Rows from block 6 of the encoder of a small masked image model, named by matrix and row number. Rows with one number belong to one neuron. Each number is 50 + 12 x the weight over its row's rms, rounded and kept within 0 to 99. All counts start at 0. After the name is the row's rms in percent of the matrix's.
After each neuron's rows are labels from the 100 images, of 14848, where the neuron reaches its highest value: "responds to" is what is common among them. Only what is clearly more common there than usual is listed. The data: telescope images of galaxies (Galaxy Zoo DECaLS). In brackets: how many of the 100.
# fc1: MLP up (encoder.blocks.6.mlp.fc1.weight, 512x128), inputs 64-127
# fc2: MLP down (encoder.blocks.6.mlp.fc2.weight, 128x512, transposed), outputs 64-127

fc1.213 138:69 42 68 50 41 54 74 30 40 56 50 85 52 63 58 44 51 43 40 59 49 33 59 55 39 36 29 47 61 32 43 47 44 46 51 46 55 61 81 37 48 52 53 64 48 55 56 58 76 51 58 35 67 48 42 62 54 43 63 47 54 57 60 67
fc2.213 094:30 50 45 57 70 55 36 56 37 64 34 44 46 49 39 44 49 50 50 39 39 38 43 54 51 62 42 62 37 68 00 59 40 51 50 49 56 55 43 43 49 42 42 39 39 33 57 62 39 49 42 51 70 61 54 52 50 55 40 41 60 41 47 44
responds to: shape: star or artifact (26)

fc1.210 144:54 49 46 46 31 61 48 77 50 42 78 52 55 52 51 47 39 38 56 43 63 46 60 77 38 71 73 62 44 56 45 34 38 72 41 52 69 59 40 40 42 44 60 51 29 62 45 51 51 41 62 45 43 34 60 76 51 43 49 38 36 63 65 50
fc2.210 103:39 58 60 38 52 44 59 62 24 45 46 37 58 54 73 42 41 41 57 54 70 53 45 36 46 38 53 57 61 33 00 41 68 47 55 45 54 79 64 53 45 55 56 39 70 53 73 63 67 48 68 39 57 56 46 48 56 45 72 66 49 54 44 52
responds to: shape: featured or disk (62); edge-on disk: yes (28)

fc1.244 020:44 73 37 58 48 54 36 47 49 69 63 41 47 63 50 49 69 34 40 87 52 47 54 57 49 34 37 58 41 48 55 73 87 37 49 57 49 62 47 23 55 51 39 50 59 53 46 50 59 52 44 40 53 60 60 56 49 34 44 67 52 62 67 61
fc2.244 049:49 56 39 50 45 67 70 59 52 48 45 42 81 41 51 51 51 50 54 34 43 42 52 24 36 59 61 43 64 64 55 44 62 64 42 62 49 54 59 72 52 62 68 42 66 60 39 52 43 60 50 57 49 49 50 41 48 50 74 35 44 55 51 50
responds to: edge-on disk: yes (37)

fc1.78 023:82 53 63 54 40 37 46 61 55 50 41 23 43 55 42 48 58 69 30 66 62 52 55 51 34 59 44 35 61 51 48 32 28 43 53 44 42 27 49 48 55 55 41 61 19 33 55 59 32 50 72 63 49 45 58 47 44 69 57 28 29 47 41 47
fc2.78 048:52 32 23 48 62 42 68 50 53 62 51 54 49 68 57 28 47 55 51 56 48 40 52 53 76 60 36 55 49 52 42 62 58 45 52 37 64 46 45 44 51 40 38 41 50 58 58 49 58 69 57 61 26 45 47 49 58 45 28 71 48 64 51 39
responds to: roundness: cigar-shaped (28)

fc1.165 163:25 60 40 41 69 68 60 57 47 46 57 54 51 61 39 52 42 58 55 59 59 34 44 75 21 81 43 54 51 43 46 43 34 47 62 43 69 56 48 44 41 43 41 55 27 33 52 31 59 43 51 43 47 58 40 61 43 45 71 45 47 59 38 61
fc2.165 145:56 53 50 42 62 54 68 41 98 41 37 42 47 56 53 48 37 45 59 54 38 60 55 36 54 27 62 36 56 48 60 55 47 61 51 46 48 40 40 69 62 65 47 37 59 56 51 67 46 47 59 48 60 43 45 48 50 73 51 60 78 58 44 58
responds to: shape: star or artifact (31)

fc1.72 096:53 46 62 26 24 56 67 78 36 45 68 54 47 59 67 61 45 50 51 43 67 61 51 66 50 72 60 41 47 40 29 53 52 68 41 71 56 68 51 53 37 36 52 56 45 65 55 54 63 39 65 46 54 38 49 75 44 29 46 43 37 67 43 60
fc2.72 069:53 55 58 47 50 48 51 50 09 55 44 51 38 53 51 44 46 46 40 61 62 59 53 51 60 57 54 37 42 47 00 46 65 55 65 55 50 67 59 56 50 52 56 41 39 68 57 57 58 54 49 51 34 61 51 53 40 64 60 57 50 43 42 52
responds to: roundness: cigar-shaped (28); edge-on disk: yes (25)

fc1.170 174:53 37 46 55 55 48 41 47 41 66 21 54 64 39 62 36 47 46 57 45 56 64 59 59 61 53 33 50 33 40 42 66 79 49 55 60 53 30 53 55 44 42 39 35 37 53 53 38 51 44 58 21 75 53 46 52 40 53 39 60 60 25 65 38
fc2.170 197:24 43 46 43 64 58 62 52 55 52 36 47 40 50 38 58 65 64 59 46 23 53 39 57 28 62 47 54 33 60 40 45 22 32 52 58 58 78 50 53 60 35 51 60 37 51 41 46 44 48 38 47 60 44 53 55 42 39 64 44 45 56 28 61
responds to: shape: star or artifact (25)

fc1.93 179:56 50 41 49 64 45 61 49 46 70 45 48 53 53 38 42 46 44 59 55 51 29 59 51 35 67 52 52 41 56 46 57 42 44 32 48 76 55 59 60 54 19 35 34 56 41 51 57 54 43 57 36 69 54 49 37 57 47 64 23 55 56 53 64
fc2.93 227:52 36 61 69 43 52 26 51 53 33 55 48 57 44 70 66 56 51 48 43 40 67 49 52 60 25 48 57 62 40 42 40 70 67 56 39 23 47 43 29 56 80 56 57 54 56 58 46 40 47 39 59 35 55 49 58 47 70 38 75 49 43 29 53
responds to: edge-on disk: yes (33); shape: star or artifact (27)

fc1.38 026:64 37 21 41 52 51 29 42 57 54 46 50 64 65 55 46 62 58 49 22 65 63 43 67 47 45 49 54 62 39 49 44 86 44 58 45 57 53 51 31 54 25 26 54 59 36 45 73 42 66 45 52 63 58 37 48 43 32 66 81 41 58 46 30
fc2.38 056:63 52 60 54 52 70 85 52 76 55 71 33 29 41 61 52 45 52 44 56 43 78 49 42 64 56 34 39 52 52 59 41 37 38 64 65 21 60 43 36 54 55 54 44 39 67 49 49 57 54 62 49 44 50 49 57 39 56 47 37 66 44 49 50
responds to: shape: star or artifact (48)

fc1.195 022:49 56 59 47 50 62 55 35 54 29 50 52 49 40 43 37 64 64 56 52 40 59 66 53 51 59 48 46 66 63 48 35 28 39 56 53 58 44 45 60 45 49 37 63 07 59 54 41 62 60 63 59 43 58 55 41 42 59 46 24 56 59 28 26
fc2.195 042:53 32 36 21 49 26 43 56 50 39 50 61 84 53 50 56 39 52 61 31 54 36 56 51 51 42 36 62 50 74 37 66 47 56 56 35 68 50 47 52 49 38 75 49 76 33 46 38 42 69 52 38 32 47 49 68 47 48 30 62 59 38 55 48
responds to: shape: featured or disk (63); edge-on disk: no (50); bulge size: small (26)

fc1.480 144:51 81 40 45 40 51 36 37 46 27 40 68 47 42 35 55 34 34 30 71 60 53 69 80 61 57 58 45 30 47 48 67 55 56 63 48 48 35 43 55 65 50 53 36 44 60 47 49 45 68 61 45 38 40 48 41 65 38 52 60 38 43 66 48
fc2.480 137:54 47 49 49 68 70 49 53 28 72 71 32 62 59 21 50 59 57 63 40 33 34 51 52 43 51 51 49 56 67 16 36 44 49 40 65 54 51 62 52 37 48 69 59 32 44 17 56 56 45 38 66 62 54 39 53 42 64 43 57 59 56 59 36
responds to: shape: star or artifact (44)

fc1.147 171:76 30 55 65 50 37 56 26 36 45 45 70 74 62 43 47 45 44 62 64 59 45 56 66 73 31 51 28 54 77 39 64 65 45 47 49 71 44 59 61 42 47 64 48 57 48 54 33 47 42 50 64 57 49 50 42 56 48 30 64 61 61 74 55
fc2.147 138:35 57 22 59 46 56 58 42 33 44 30 36 69 41 64 45 63 58 37 44 43 67 41 33 64 54 64 35 50 48 06 47 67 56 47 56 53 42 33 42 56 60 35 39 55 69 63 62 45 53 64 51 55 36 51 52 53 75 53 40 43 45 22 55
responds to: shape: star or artifact (36)

fc1.466 024:61 46 37 51 49 58 46 55 53 18 46 55 48 58 60 53 46 42 63 64 46 57 54 40 57 33 37 62 38 30 45 50 51 62 40 52 52 46 49 41 46 32 45 51 48 44 45 43 48 38 60 47 48 53 44 46 47 24 44 51 60 44 55 29
fc2.466 049:49 21 52 22 53 77 57 44 58 55 65 52 66 49 47 41 49 53 50 49 61 62 38 43 64 33 40 46 55 68 53 41 52 60 54 48 42 49 58 41 51 53 58 42 67 46 50 49 48 48 46 64 46 53 56 51 51 61 69 27 54 56 44 53
responds to: shape: featured or disk (65); edge-on disk: no (60); spiral arms: yes (46)

fc1.475 023:31 39 46 59 44 36 57 48 36 53 49 37 46 54 41 50 53 64 56 56 32 70 55 60 45 50 68 52 49 38 55 38 44 41 50 57 55 35 46 30 38 51 49 40 31 55 40 39 42 58 57 66 43 44 61 60 52 51 27 43 85 42 34 61
fc2.475 055:58 52 71 35 43 21 57 41 45 40 55 50 60 49 44 53 53 45 53 41 49 15 53 48 49 37 65 83 51 80 42 54 49 52 55 53 48 77 49 71 47 47 58 53 70 30 37 58 34 42 53 39 39 49 49 48 54 36 62 40 49 57 59 59
responds to: edge-on disk: yes (26)

fc1.152 021:34 27 37 66 36 42 74 48 31 31 63 63 52 56 47 45 48 64 53 74 35 35 57 53 39 34 43 60 31 64 55 65 32 39 37 53 56 53 54 74 52 56 57 50 47 49 53 48 52 66 49 69 40 57 35 59 61 71 28 51 59 51 46 46
fc2.152 044:42 50 86 47 65 68 55 46 38 47 31 52 57 48 51 48 61 43 54 31 50 54 56 47 59 52 63 63 55 57 44 48 39 71 52 43 60 34 39 48 47 39 61 55 64 30 53 54 58 52 44 27 67 56 50 50 55 55 61 45 46 50 46 55
responds to: shape: star or artifact (36)

fc1.487 160:54 69 35 31 52 43 65 56 38 55 49 42 48 46 37 46 45 42 55 35 56 46 60 67 57 57 51 38 28 79 37 65 48 37 26 57 44 42 43 51 64 44 63 38 64 49 29 44 34 59 63 26 76 23 67 61 60 33 58 46 44 49 64 42
fc2.487 137:59 53 59 65 46 50 49 55 60 55 58 43 36 48 62 69 56 51 59 59 29 71 51 47 48 39 58 53 63 38 32 37 38 68 54 39 37 42 53 35 50 56 39 68 58 47 76 53 34 46 32 78 37 75 39 51 50 77 54 55 49 43 40 65
responds to: edge-on disk: yes (26)

fc1.68 021:49 59 51 45 50 24 42 58 31 37 50 48 75 40 51 73 50 33 44 46 54 53 58 49 42 48 64 48 33 47 59 50 15 70 53 57 52 52 49 44 53 51 57 51 65 53 41 52 45 60 52 49 52 46 49 61 42 43 54 30 90 52 64 53
fc2.68 035:59 56 62 73 53 29 37 43 56 65 43 46 51 49 52 47 58 45 53 37 43 32 57 68 58 59 45 49 42 58 52 60 50 29 54 46 38 59 63 41 44 40 29 56 44 63 51 44 42 53 50 47 23 49 50 58 62 49 60 41 51 61 51 66
responds to: shape: star or artifact (43)

fc1.157 076:66 51 56 64 49 50 43 70 53 55 67 62 68 51 49 57 55 64 83 43 47 58 41 46 75 25 64 62 68 46 51 43 55 50 49 41 45 43 56 33 21 57 42 78 60 43 56 49 49 36 45 75 53 69 48 44 41 45 41 65 56 57 72 32
fc2.157 086:35 54 54 36 44 58 63 55 92 53 52 42 40 40 56 52 55 56 30 46 44 38 46 42 32 61 33 51 59 39 99 53 41 50 48 53 53 50 36 43 46 48 65 29 42 56 52 54 48 47 50 32 41 53 58 42 41 53 61 37 50 45 31 50
responds to: shape: star or artifact (34)

fc1.59 135:61 45 45 44 54 63 54 42 42 46 57 66 58 64 22 47 33 40 63 57 49 37 66 66 50 43 64 41 46 69 33 48 39 67 54 48 68 46 53 30 41 40 62 49 33 34 45 53 60 51 53 52 69 57 44 38 59 51 49 28 63 66 78 48
fc2.59 139:47 55 45 41 58 57 51 57 35 46 40 35 64 35 86 42 46 46 39 56 45 65 55 50 44 46 57 34 59 33 09 61 69 51 42 45 64 34 41 43 50 58 55 41 52 71 54 54 40 51 54 61 48 29 63 34 58 61 47 51 50 44 28 55
responds to: shape: star or artifact (41)

fc1.73 023:57 56 38 43 60 61 03 51 60 54 46 53 62 39 60 53 77 36 46 41 74 61 46 56 51 62 35 48 38 41 45 64 46 59 53 60 57 46 51 16 47 65 54 57 51 25 51 47 50 53 65 48 56 49 64 41 41 34 48 47 58 46 48 71
fc2.73 060:28 41 48 43 37 59 76 45 65 56 47 26 34 48 53 72 63 45 52 67 32 63 54 72 62 70 28 33 53 53 56 29 65 54 54 51 45 46 42 41 51 50 51 39 18 76 49 42 52 36 54 48 47 56 56 69 51 61 64 50 44 55 45 39
responds to: shape: star or artifact (43)

fc1.143 135:48 56 49 52 61 54 35 60 44 61 58 27 72 26 29 40 66 62 36 63 60 41 45 49 45 42 51 57 53 58 39 51 60 61 63 37 59 64 67 56 36 41 54 51 69 44 57 46 65 41 56 60 38 58 27 42 55 54 65 57 30 29 41 58
fc2.143 148:58 53 64 57 44 48 66 63 66 52 69 44 25 66 70 56 39 52 50 61 40 50 41 51 28 54 58 49 56 52 46 39 50 51 38 63 52 55 46 38 48 44 63 65 30 51 66 49 45 52 36 66 58 56 67 41 48 67 41 45 59 61 74 49
responds to: edge-on disk: yes (45); roundness: cigar-shaped (38)

fc1.483 023:69 43 46 35 53 48 39 40 43 47 50 43 65 35 67 49 70 41 66 29 53 48 41 70 57 58 25 54 66 47 50 44 63 56 43 65 61 39 35 30 46 52 44 47 66 45 54 94 51 48 33 39 52 53 40 41 44 30 47 72 50 60 44 41
fc2.483 055:30 49 49 62 43 66 71 55 75 63 57 22 31 42 56 71 51 52 46 66 51 63 55 59 62 45 49 25 50 40 61 34 68 39 64 53 35 57 48 45 57 50 49 45 48 72 52 47 48 52 53 51 58 54 51 69 48 55 75 46 52 41 53 49
responds to: shape: star or artifact (49)

fc1.428 149:64 48 54 30 36 55 37 67 34 51 72 44 41 66 39 44 35 41 36 33 57 47 52 81 37 61 54 49 50 39 41 47 48 48 37 40 71 69 72 51 65 28 52 54 28 56 47 69 61 65 43 51 53 52 68 66 40 30 72 32 54 59 60 54
fc2.428 123:67 41 60 71 37 58 42 65 53 63 34 53 65 26 63 46 59 54 49 64 61 72 45 42 50 43 55 30 51 41 18 47 61 60 74 47 69 69 40 53 39 50 51 27 39 52 66 53 61 30 61 56 33 55 47 56 53 45 43 72 56 42 49 51
responds to: edge-on disk: yes (50); roundness: cigar-shaped (40)

fc1.413 094:48 66 50 61 39 46 58 41 38 63 47 43 51 53 53 57 53 46 54 43 70 56 52 36 50 56 76 48 50 52 41 56 26 66 47 50 77 54 38 64 69 50 54 60 41 72 56 45 50 57 64 40 32 36 56 72 69 67 70 39 27 64 45 66
fc2.413 083:61 54 54 36 65 50 55 56 33 51 65 38 40 62 50 54 46 49 80 30 52 45 48 46 45 35 45 44 44 64 00 47 34 50 61 53 46 43 53 52 39 51 52 43 50 49 42 55 49 53 53 57 62 48 45 57 44 55 53 77 69 51 51 47
responds to: edge-on disk: yes (43)

fc1.398 024:44 49 26 40 49 33 42 54 47 42 40 51 71 46 50 48 71 42 49 17 59 72 58 64 34 52 44 79 44 32 49 50 67 58 56 55 62 46 39 23 48 61 39 42 54 42 53 27 35 47 58 42 59 53 49 42 41 61 31 62 61 55 48 36
fc2.398 052:49 55 49 73 35 55 68 47 55 61 57 12 50 49 56 69 54 56 54 61 49 45 48 39 71 51 36 26 66 53 59 43 65 47 61 54 39 55 56 58 53 60 47 36 35 57 43 67 56 56 52 43 39 49 57 68 54 60 59 21 44 53 58 50
responds to: shape: star or artifact (41)

fc1.120 034:85 41 46 37 51 46 47 44 42 70 49 78 70 60 64 53 58 59 65 41 53 78 56 58 46 58 63 60 81 52 55 55 54 46 43 53 66 54 52 40 44 50 51 69 39 42 49 54 67 55 46 51 72 63 37 56 44 59 50 58 61 49 54 59
fc2.120 073:46 56 50 45 39 56 65 60 74 41 51 40 39 40 56 59 43 46 46 50 37 34 53 44 78 62 31 37 54 48 69 37 75 45 70 64 29 31 38 56 61 61 48 36 49 56 46 59 47 39 55 64 42 50 53 67 49 52 58 54 39 47 48 50
responds to: shape: star or artifact (55)

fc1.262 115:58 56 54 42 63 55 54 57 46 52 26 49 55 28 45 57 65 65 48 52 50 34 53 60 43 66 44 60 34 58 44 60 54 36 43 36 33 45 50 45 41 39 50 48 41 38 39 37 50 37 55 37 59 45 17 46 63 58 45 40 57 31 39 43
fc2.262 162:38 48 51 55 65 54 65 63 67 49 72 56 46 57 52 55 50 55 65 39 51 36 47 30 37 44 60 68 69 38 41 41 36 53 59 45 48 64 60 42 21 42 39 59 42 39 77 58 43 43 41 67 59 55 46 49 48 37 60 41 60 50 51 41
responds to: shape: star or artifact (27)

fc1.156 021:52 34 55 44 51 81 35 34 37 61 65 58 64 40 45 41 35 43 51 53 57 73 60 47 49 55 43 71 49 33 52 65 40 26 50 57 50 44 47 31 48 77 46 56 53 44 44 85 63 30 61 66 40 33 37 51 64 31 45 41 44 56 47 49
fc2.156 049:55 40 18 44 52 57 72 57 64 59 36 29 77 49 56 57 58 48 59 57 32 42 49 70 64 54 57 26 49 57 48 42 52 74 54 44 55 41 58 26 53 41 58 45 34 61 44 33 61 63 50 33 56 61 55 54 48 59 77 60 54 50 60 41
responds to: shape: star or artifact (30)

fc1.56 067:57 45 63 44 59 45 58 39 23 57 36 55 39 60 40 53 44 51 55 62 50 44 45 72 46 41 52 72 41 65 27 54 55 56 61 58 64 54 79 66 54 40 59 45 50 46 67 66 53 52 54 58 44 51 43 67 43 29 45 49 74 49 56 68
fc2.56 068:51 48 48 68 65 46 60 54 06 43 54 58 57 45 44 63 43 59 50 59 44 43 49 43 55 56 56 38 38 55 00 57 49 49 66 53 57 61 51 47 52 48 54 41 50 64 57 52 50 52 52 51 49 44 57 60 41 56 49 60 43 47 53 57
responds to: shape: star or artifact (30)

fc1.92 124:58 36 44 42 39 64 56 61 39 36 34 52 53 62 54 44 25 33 45 30 54 45 70 73 87 66 64 32 38 46 44 59 66 37 50 54 53 36 46 44 66 39 54 55 54 54 34 46 46 68 55 36 57 29 67 60 39 66 44 35 56 43 55 42
fc2.92 116:48 55 48 48 56 55 48 80 30 71 66 25 51 64 35 55 47 49 77 47 38 60 45 45 13 44 47 46 55 50 25 39 40 55 46 37 60 76 40 41 45 43 42 54 47 46 51 59 61 54 49 56 60 53 54 62 34 63 64 73 50 49 47 57
responds to: shape: featured or disk (67); edge-on disk: yes (32)

fc1.70 116:64 41 54 42 40 59 63 44 35 54 72 58 52 64 44 31 48 52 61 53 70 58 48 72 42 59 58 45 50 43 34 58 45 67 42 60 80 73 41 41 39 23 59 61 63 59 39 57 57 46 51 53 56 47 54 65 40 55 59 37 29 54 65 63
fc2.70 071:32 46 45 54 50 50 54 63 12 53 40 49 58 52 71 55 46 48 39 52 57 55 45 41 66 60 56 44 48 51 00 61 60 47 58 54 40 59 61 61 48 63 46 42 55 57 54 42 57 48 48 40 48 56 48 52 47 48 40 47 30 42 44 54
responds to: roundness: cigar-shaped (32); edge-on disk: yes (29)

fc1.307 063:51 60 58 49 42 59 66 48 26 39 36 63 59 68 53 57 48 43 58 56 56 52 60 71 53 56 55 53 35 61 30 65 75 49 54 60 62 55 78 53 49 56 66 51 38 54 62 66 54 42 58 44 79 44 59 58 53 35 58 65 49 64 57 46
fc2.307 059:45 44 47 34 49 44 67 44 25 47 50 56 51 60 58 50 49 54 54 56 54 47 50 62 53 45 43 36 41 67 00 45 57 44 63 32 50 37 53 68 51 55 45 50 49 67 55 42 38 45 40 34 57 49 54 49 55 49 51 39 51 53 54 59
responds to: shape: star or artifact (31)

fc1.455 161:63 58 26 49 39 71 65 55 41 40 64 40 60 51 52 37 33 29 65 56 68 36 68 45 47 29 51 52 60 66 40 40 47 51 58 52 56 53 72 36 35 62 43 46 44 47 57 47 54 43 72 41 58 49 46 58 69 40 75 33 53 51 66 53
fc2.455 178:45 57 64 35 66 31 47 51 47 50 32 41 46 46 64 59 35 41 58 32 47 49 61 59 44 47 40 42 49 47 29 51 78 30 40 57 39 44 42 45 50 55 30 33 74 41 48 63 30 51 66 30 76 49 52 38 57 50 37 57 78 53 51 42
responds to: shape: featured or disk (61); edge-on disk: no (50)

fc1.378 028:57 55 47 61 45 40 40 45 37 62 53 55 78 56 49 48 51 48 46 55 61 66 52 69 34 42 42 51 54 64 56 58 67 41 51 33 56 51 54 23 52 39 43 53 40 38 44 67 77 32 65 51 55 53 53 48 57 43 41 53 78 44 42 69
fc2.378 061:33 59 37 48 37 60 51 51 61 43 59 27 53 46 44 59 42 54 47 48 43 53 52 45 79 53 38 40 67 46 59 44 78 50 50 64 37 42 60 71 56 50 60 23 49 76 45 63 40 59 52 67 57 46 49 67 48 54 60 36 48 68 45 38
responds to: shape: star or artifact (47)

fc1.311 024:52 43 36 33 46 43 48 48 48 56 63 39 61 36 68 43 41 55 59 22 54 66 62 44 49 48 38 61 47 34 44 39 42 52 56 66 44 33 20 30 39 46 32 47 41 37 42 57 60 54 48 37 54 46 47 57 45 39 50 37 55 50 59 72
fc2.311 046:23 55 53 54 40 53 45 51 72 59 42 25 38 45 32 57 49 41 48 59 41 41 38 62 61 61 56 40 51 45 56 42 74 37 47 50 46 68 80 58 52 55 50 42 47 66 55 60 33 42 51 61 39 57 51 52 43 64 72 43 54 43 53 40
responds to: shape: star or artifact (52)

fc1.369 122:55 64 50 64 48 47 35 62 57 52 72 59 48 58 42 50 54 52 78 47 48 55 48 48 63 34 68 61 65 47 51 41 42 64 51 43 61 54 56 42 15 40 40 72 41 39 74 55 55 39 41 73 44 73 42 37 45 51 49 51 49 60 71 31
fc2.369 107:52 51 47 41 42 55 54 59 97 54 51 32 53 42 61 52 52 60 41 47 52 52 47 42 34 59 31 52 55 42 99 50 63 48 43 55 47 49 44 35 53 50 63 43 67 52 44 49 44 51 52 46 48 53 55 50 40 46 45 57 51 54 40 46
responds to: shape: star or artifact (31); edge-on disk: yes (26)

fc1.474 026:48 55 52 59 49 45 69 56 43 34 25 40 42 61 38 54 34 56 35 58 37 41 40 45 61 52 65 39 49 56 56 37 64 35 41 63 50 55 48 59 43 45 67 47 12 77 58 40 41 58 49 63 44 66 51 52 49 63 40 42 73 40 58 49
fc2.474 056:53 57 58 31 59 49 40 53 47 42 61 58 51 48 49 56 56 50 55 46 62 50 60 51 34 50 75 83 56 51 42 69 45 56 55 62 51 74 53 57 50 40 68 58 71 15 44 42 41 42 50 38 48 48 53 31 59 38 42 35 52 40 48 70
responds to: roundness: cigar-shaped (51); edge-on disk: yes (26)

fc1.342 123:31 48 59 60 48 73 73 67 46 51 60 42 56 58 42 73 47 40 48 54 63 37 56 52 31 76 36 54 37 37 43 48 38 44 52 72 53 61 45 47 41 44 66 37 61 48 35 46 56 44 59 35 43 43 41 60 56 43 57 48 37 49 32 49
fc2.342 095:68 49 55 48 52 36 39 39 43 32 45 59 45 45 80 36 47 48 49 62 49 57 49 54 58 32 70 50 50 30 00 34 65 54 37 30 51 56 79 74 47 52 46 43 48 58 72 62 48 48 47 51 59 46 46 51 52 49 56 73 49 52 47 39
responds to: edge-on disk: yes (34)

fc1.166 110:39 56 49 39 30 68 61 65 43 47 69 52 59 59 70 49 48 44 40 32 62 57 52 72 51 79 62 43 52 26 40 49 40 64 35 67 64 71 50 40 58 43 58 62 33 60 34 52 49 51 51 49 63 35 57 83 48 40 58 49 37 55 50 53
fc2.166 073:76 53 50 73 48 37 64 50 26 47 45 53 41 36 66 55 57 49 58 60 52 63 52 48 55 43 71 41 56 62 00 46 48 53 49 49 53 54 61 54 54 62 44 51 51 61 57 43 60 36 50 46 52 59 53 47 46 46 65 55 35 41 44 59
responds to: shape: featured or disk (61); edge-on disk: yes (45)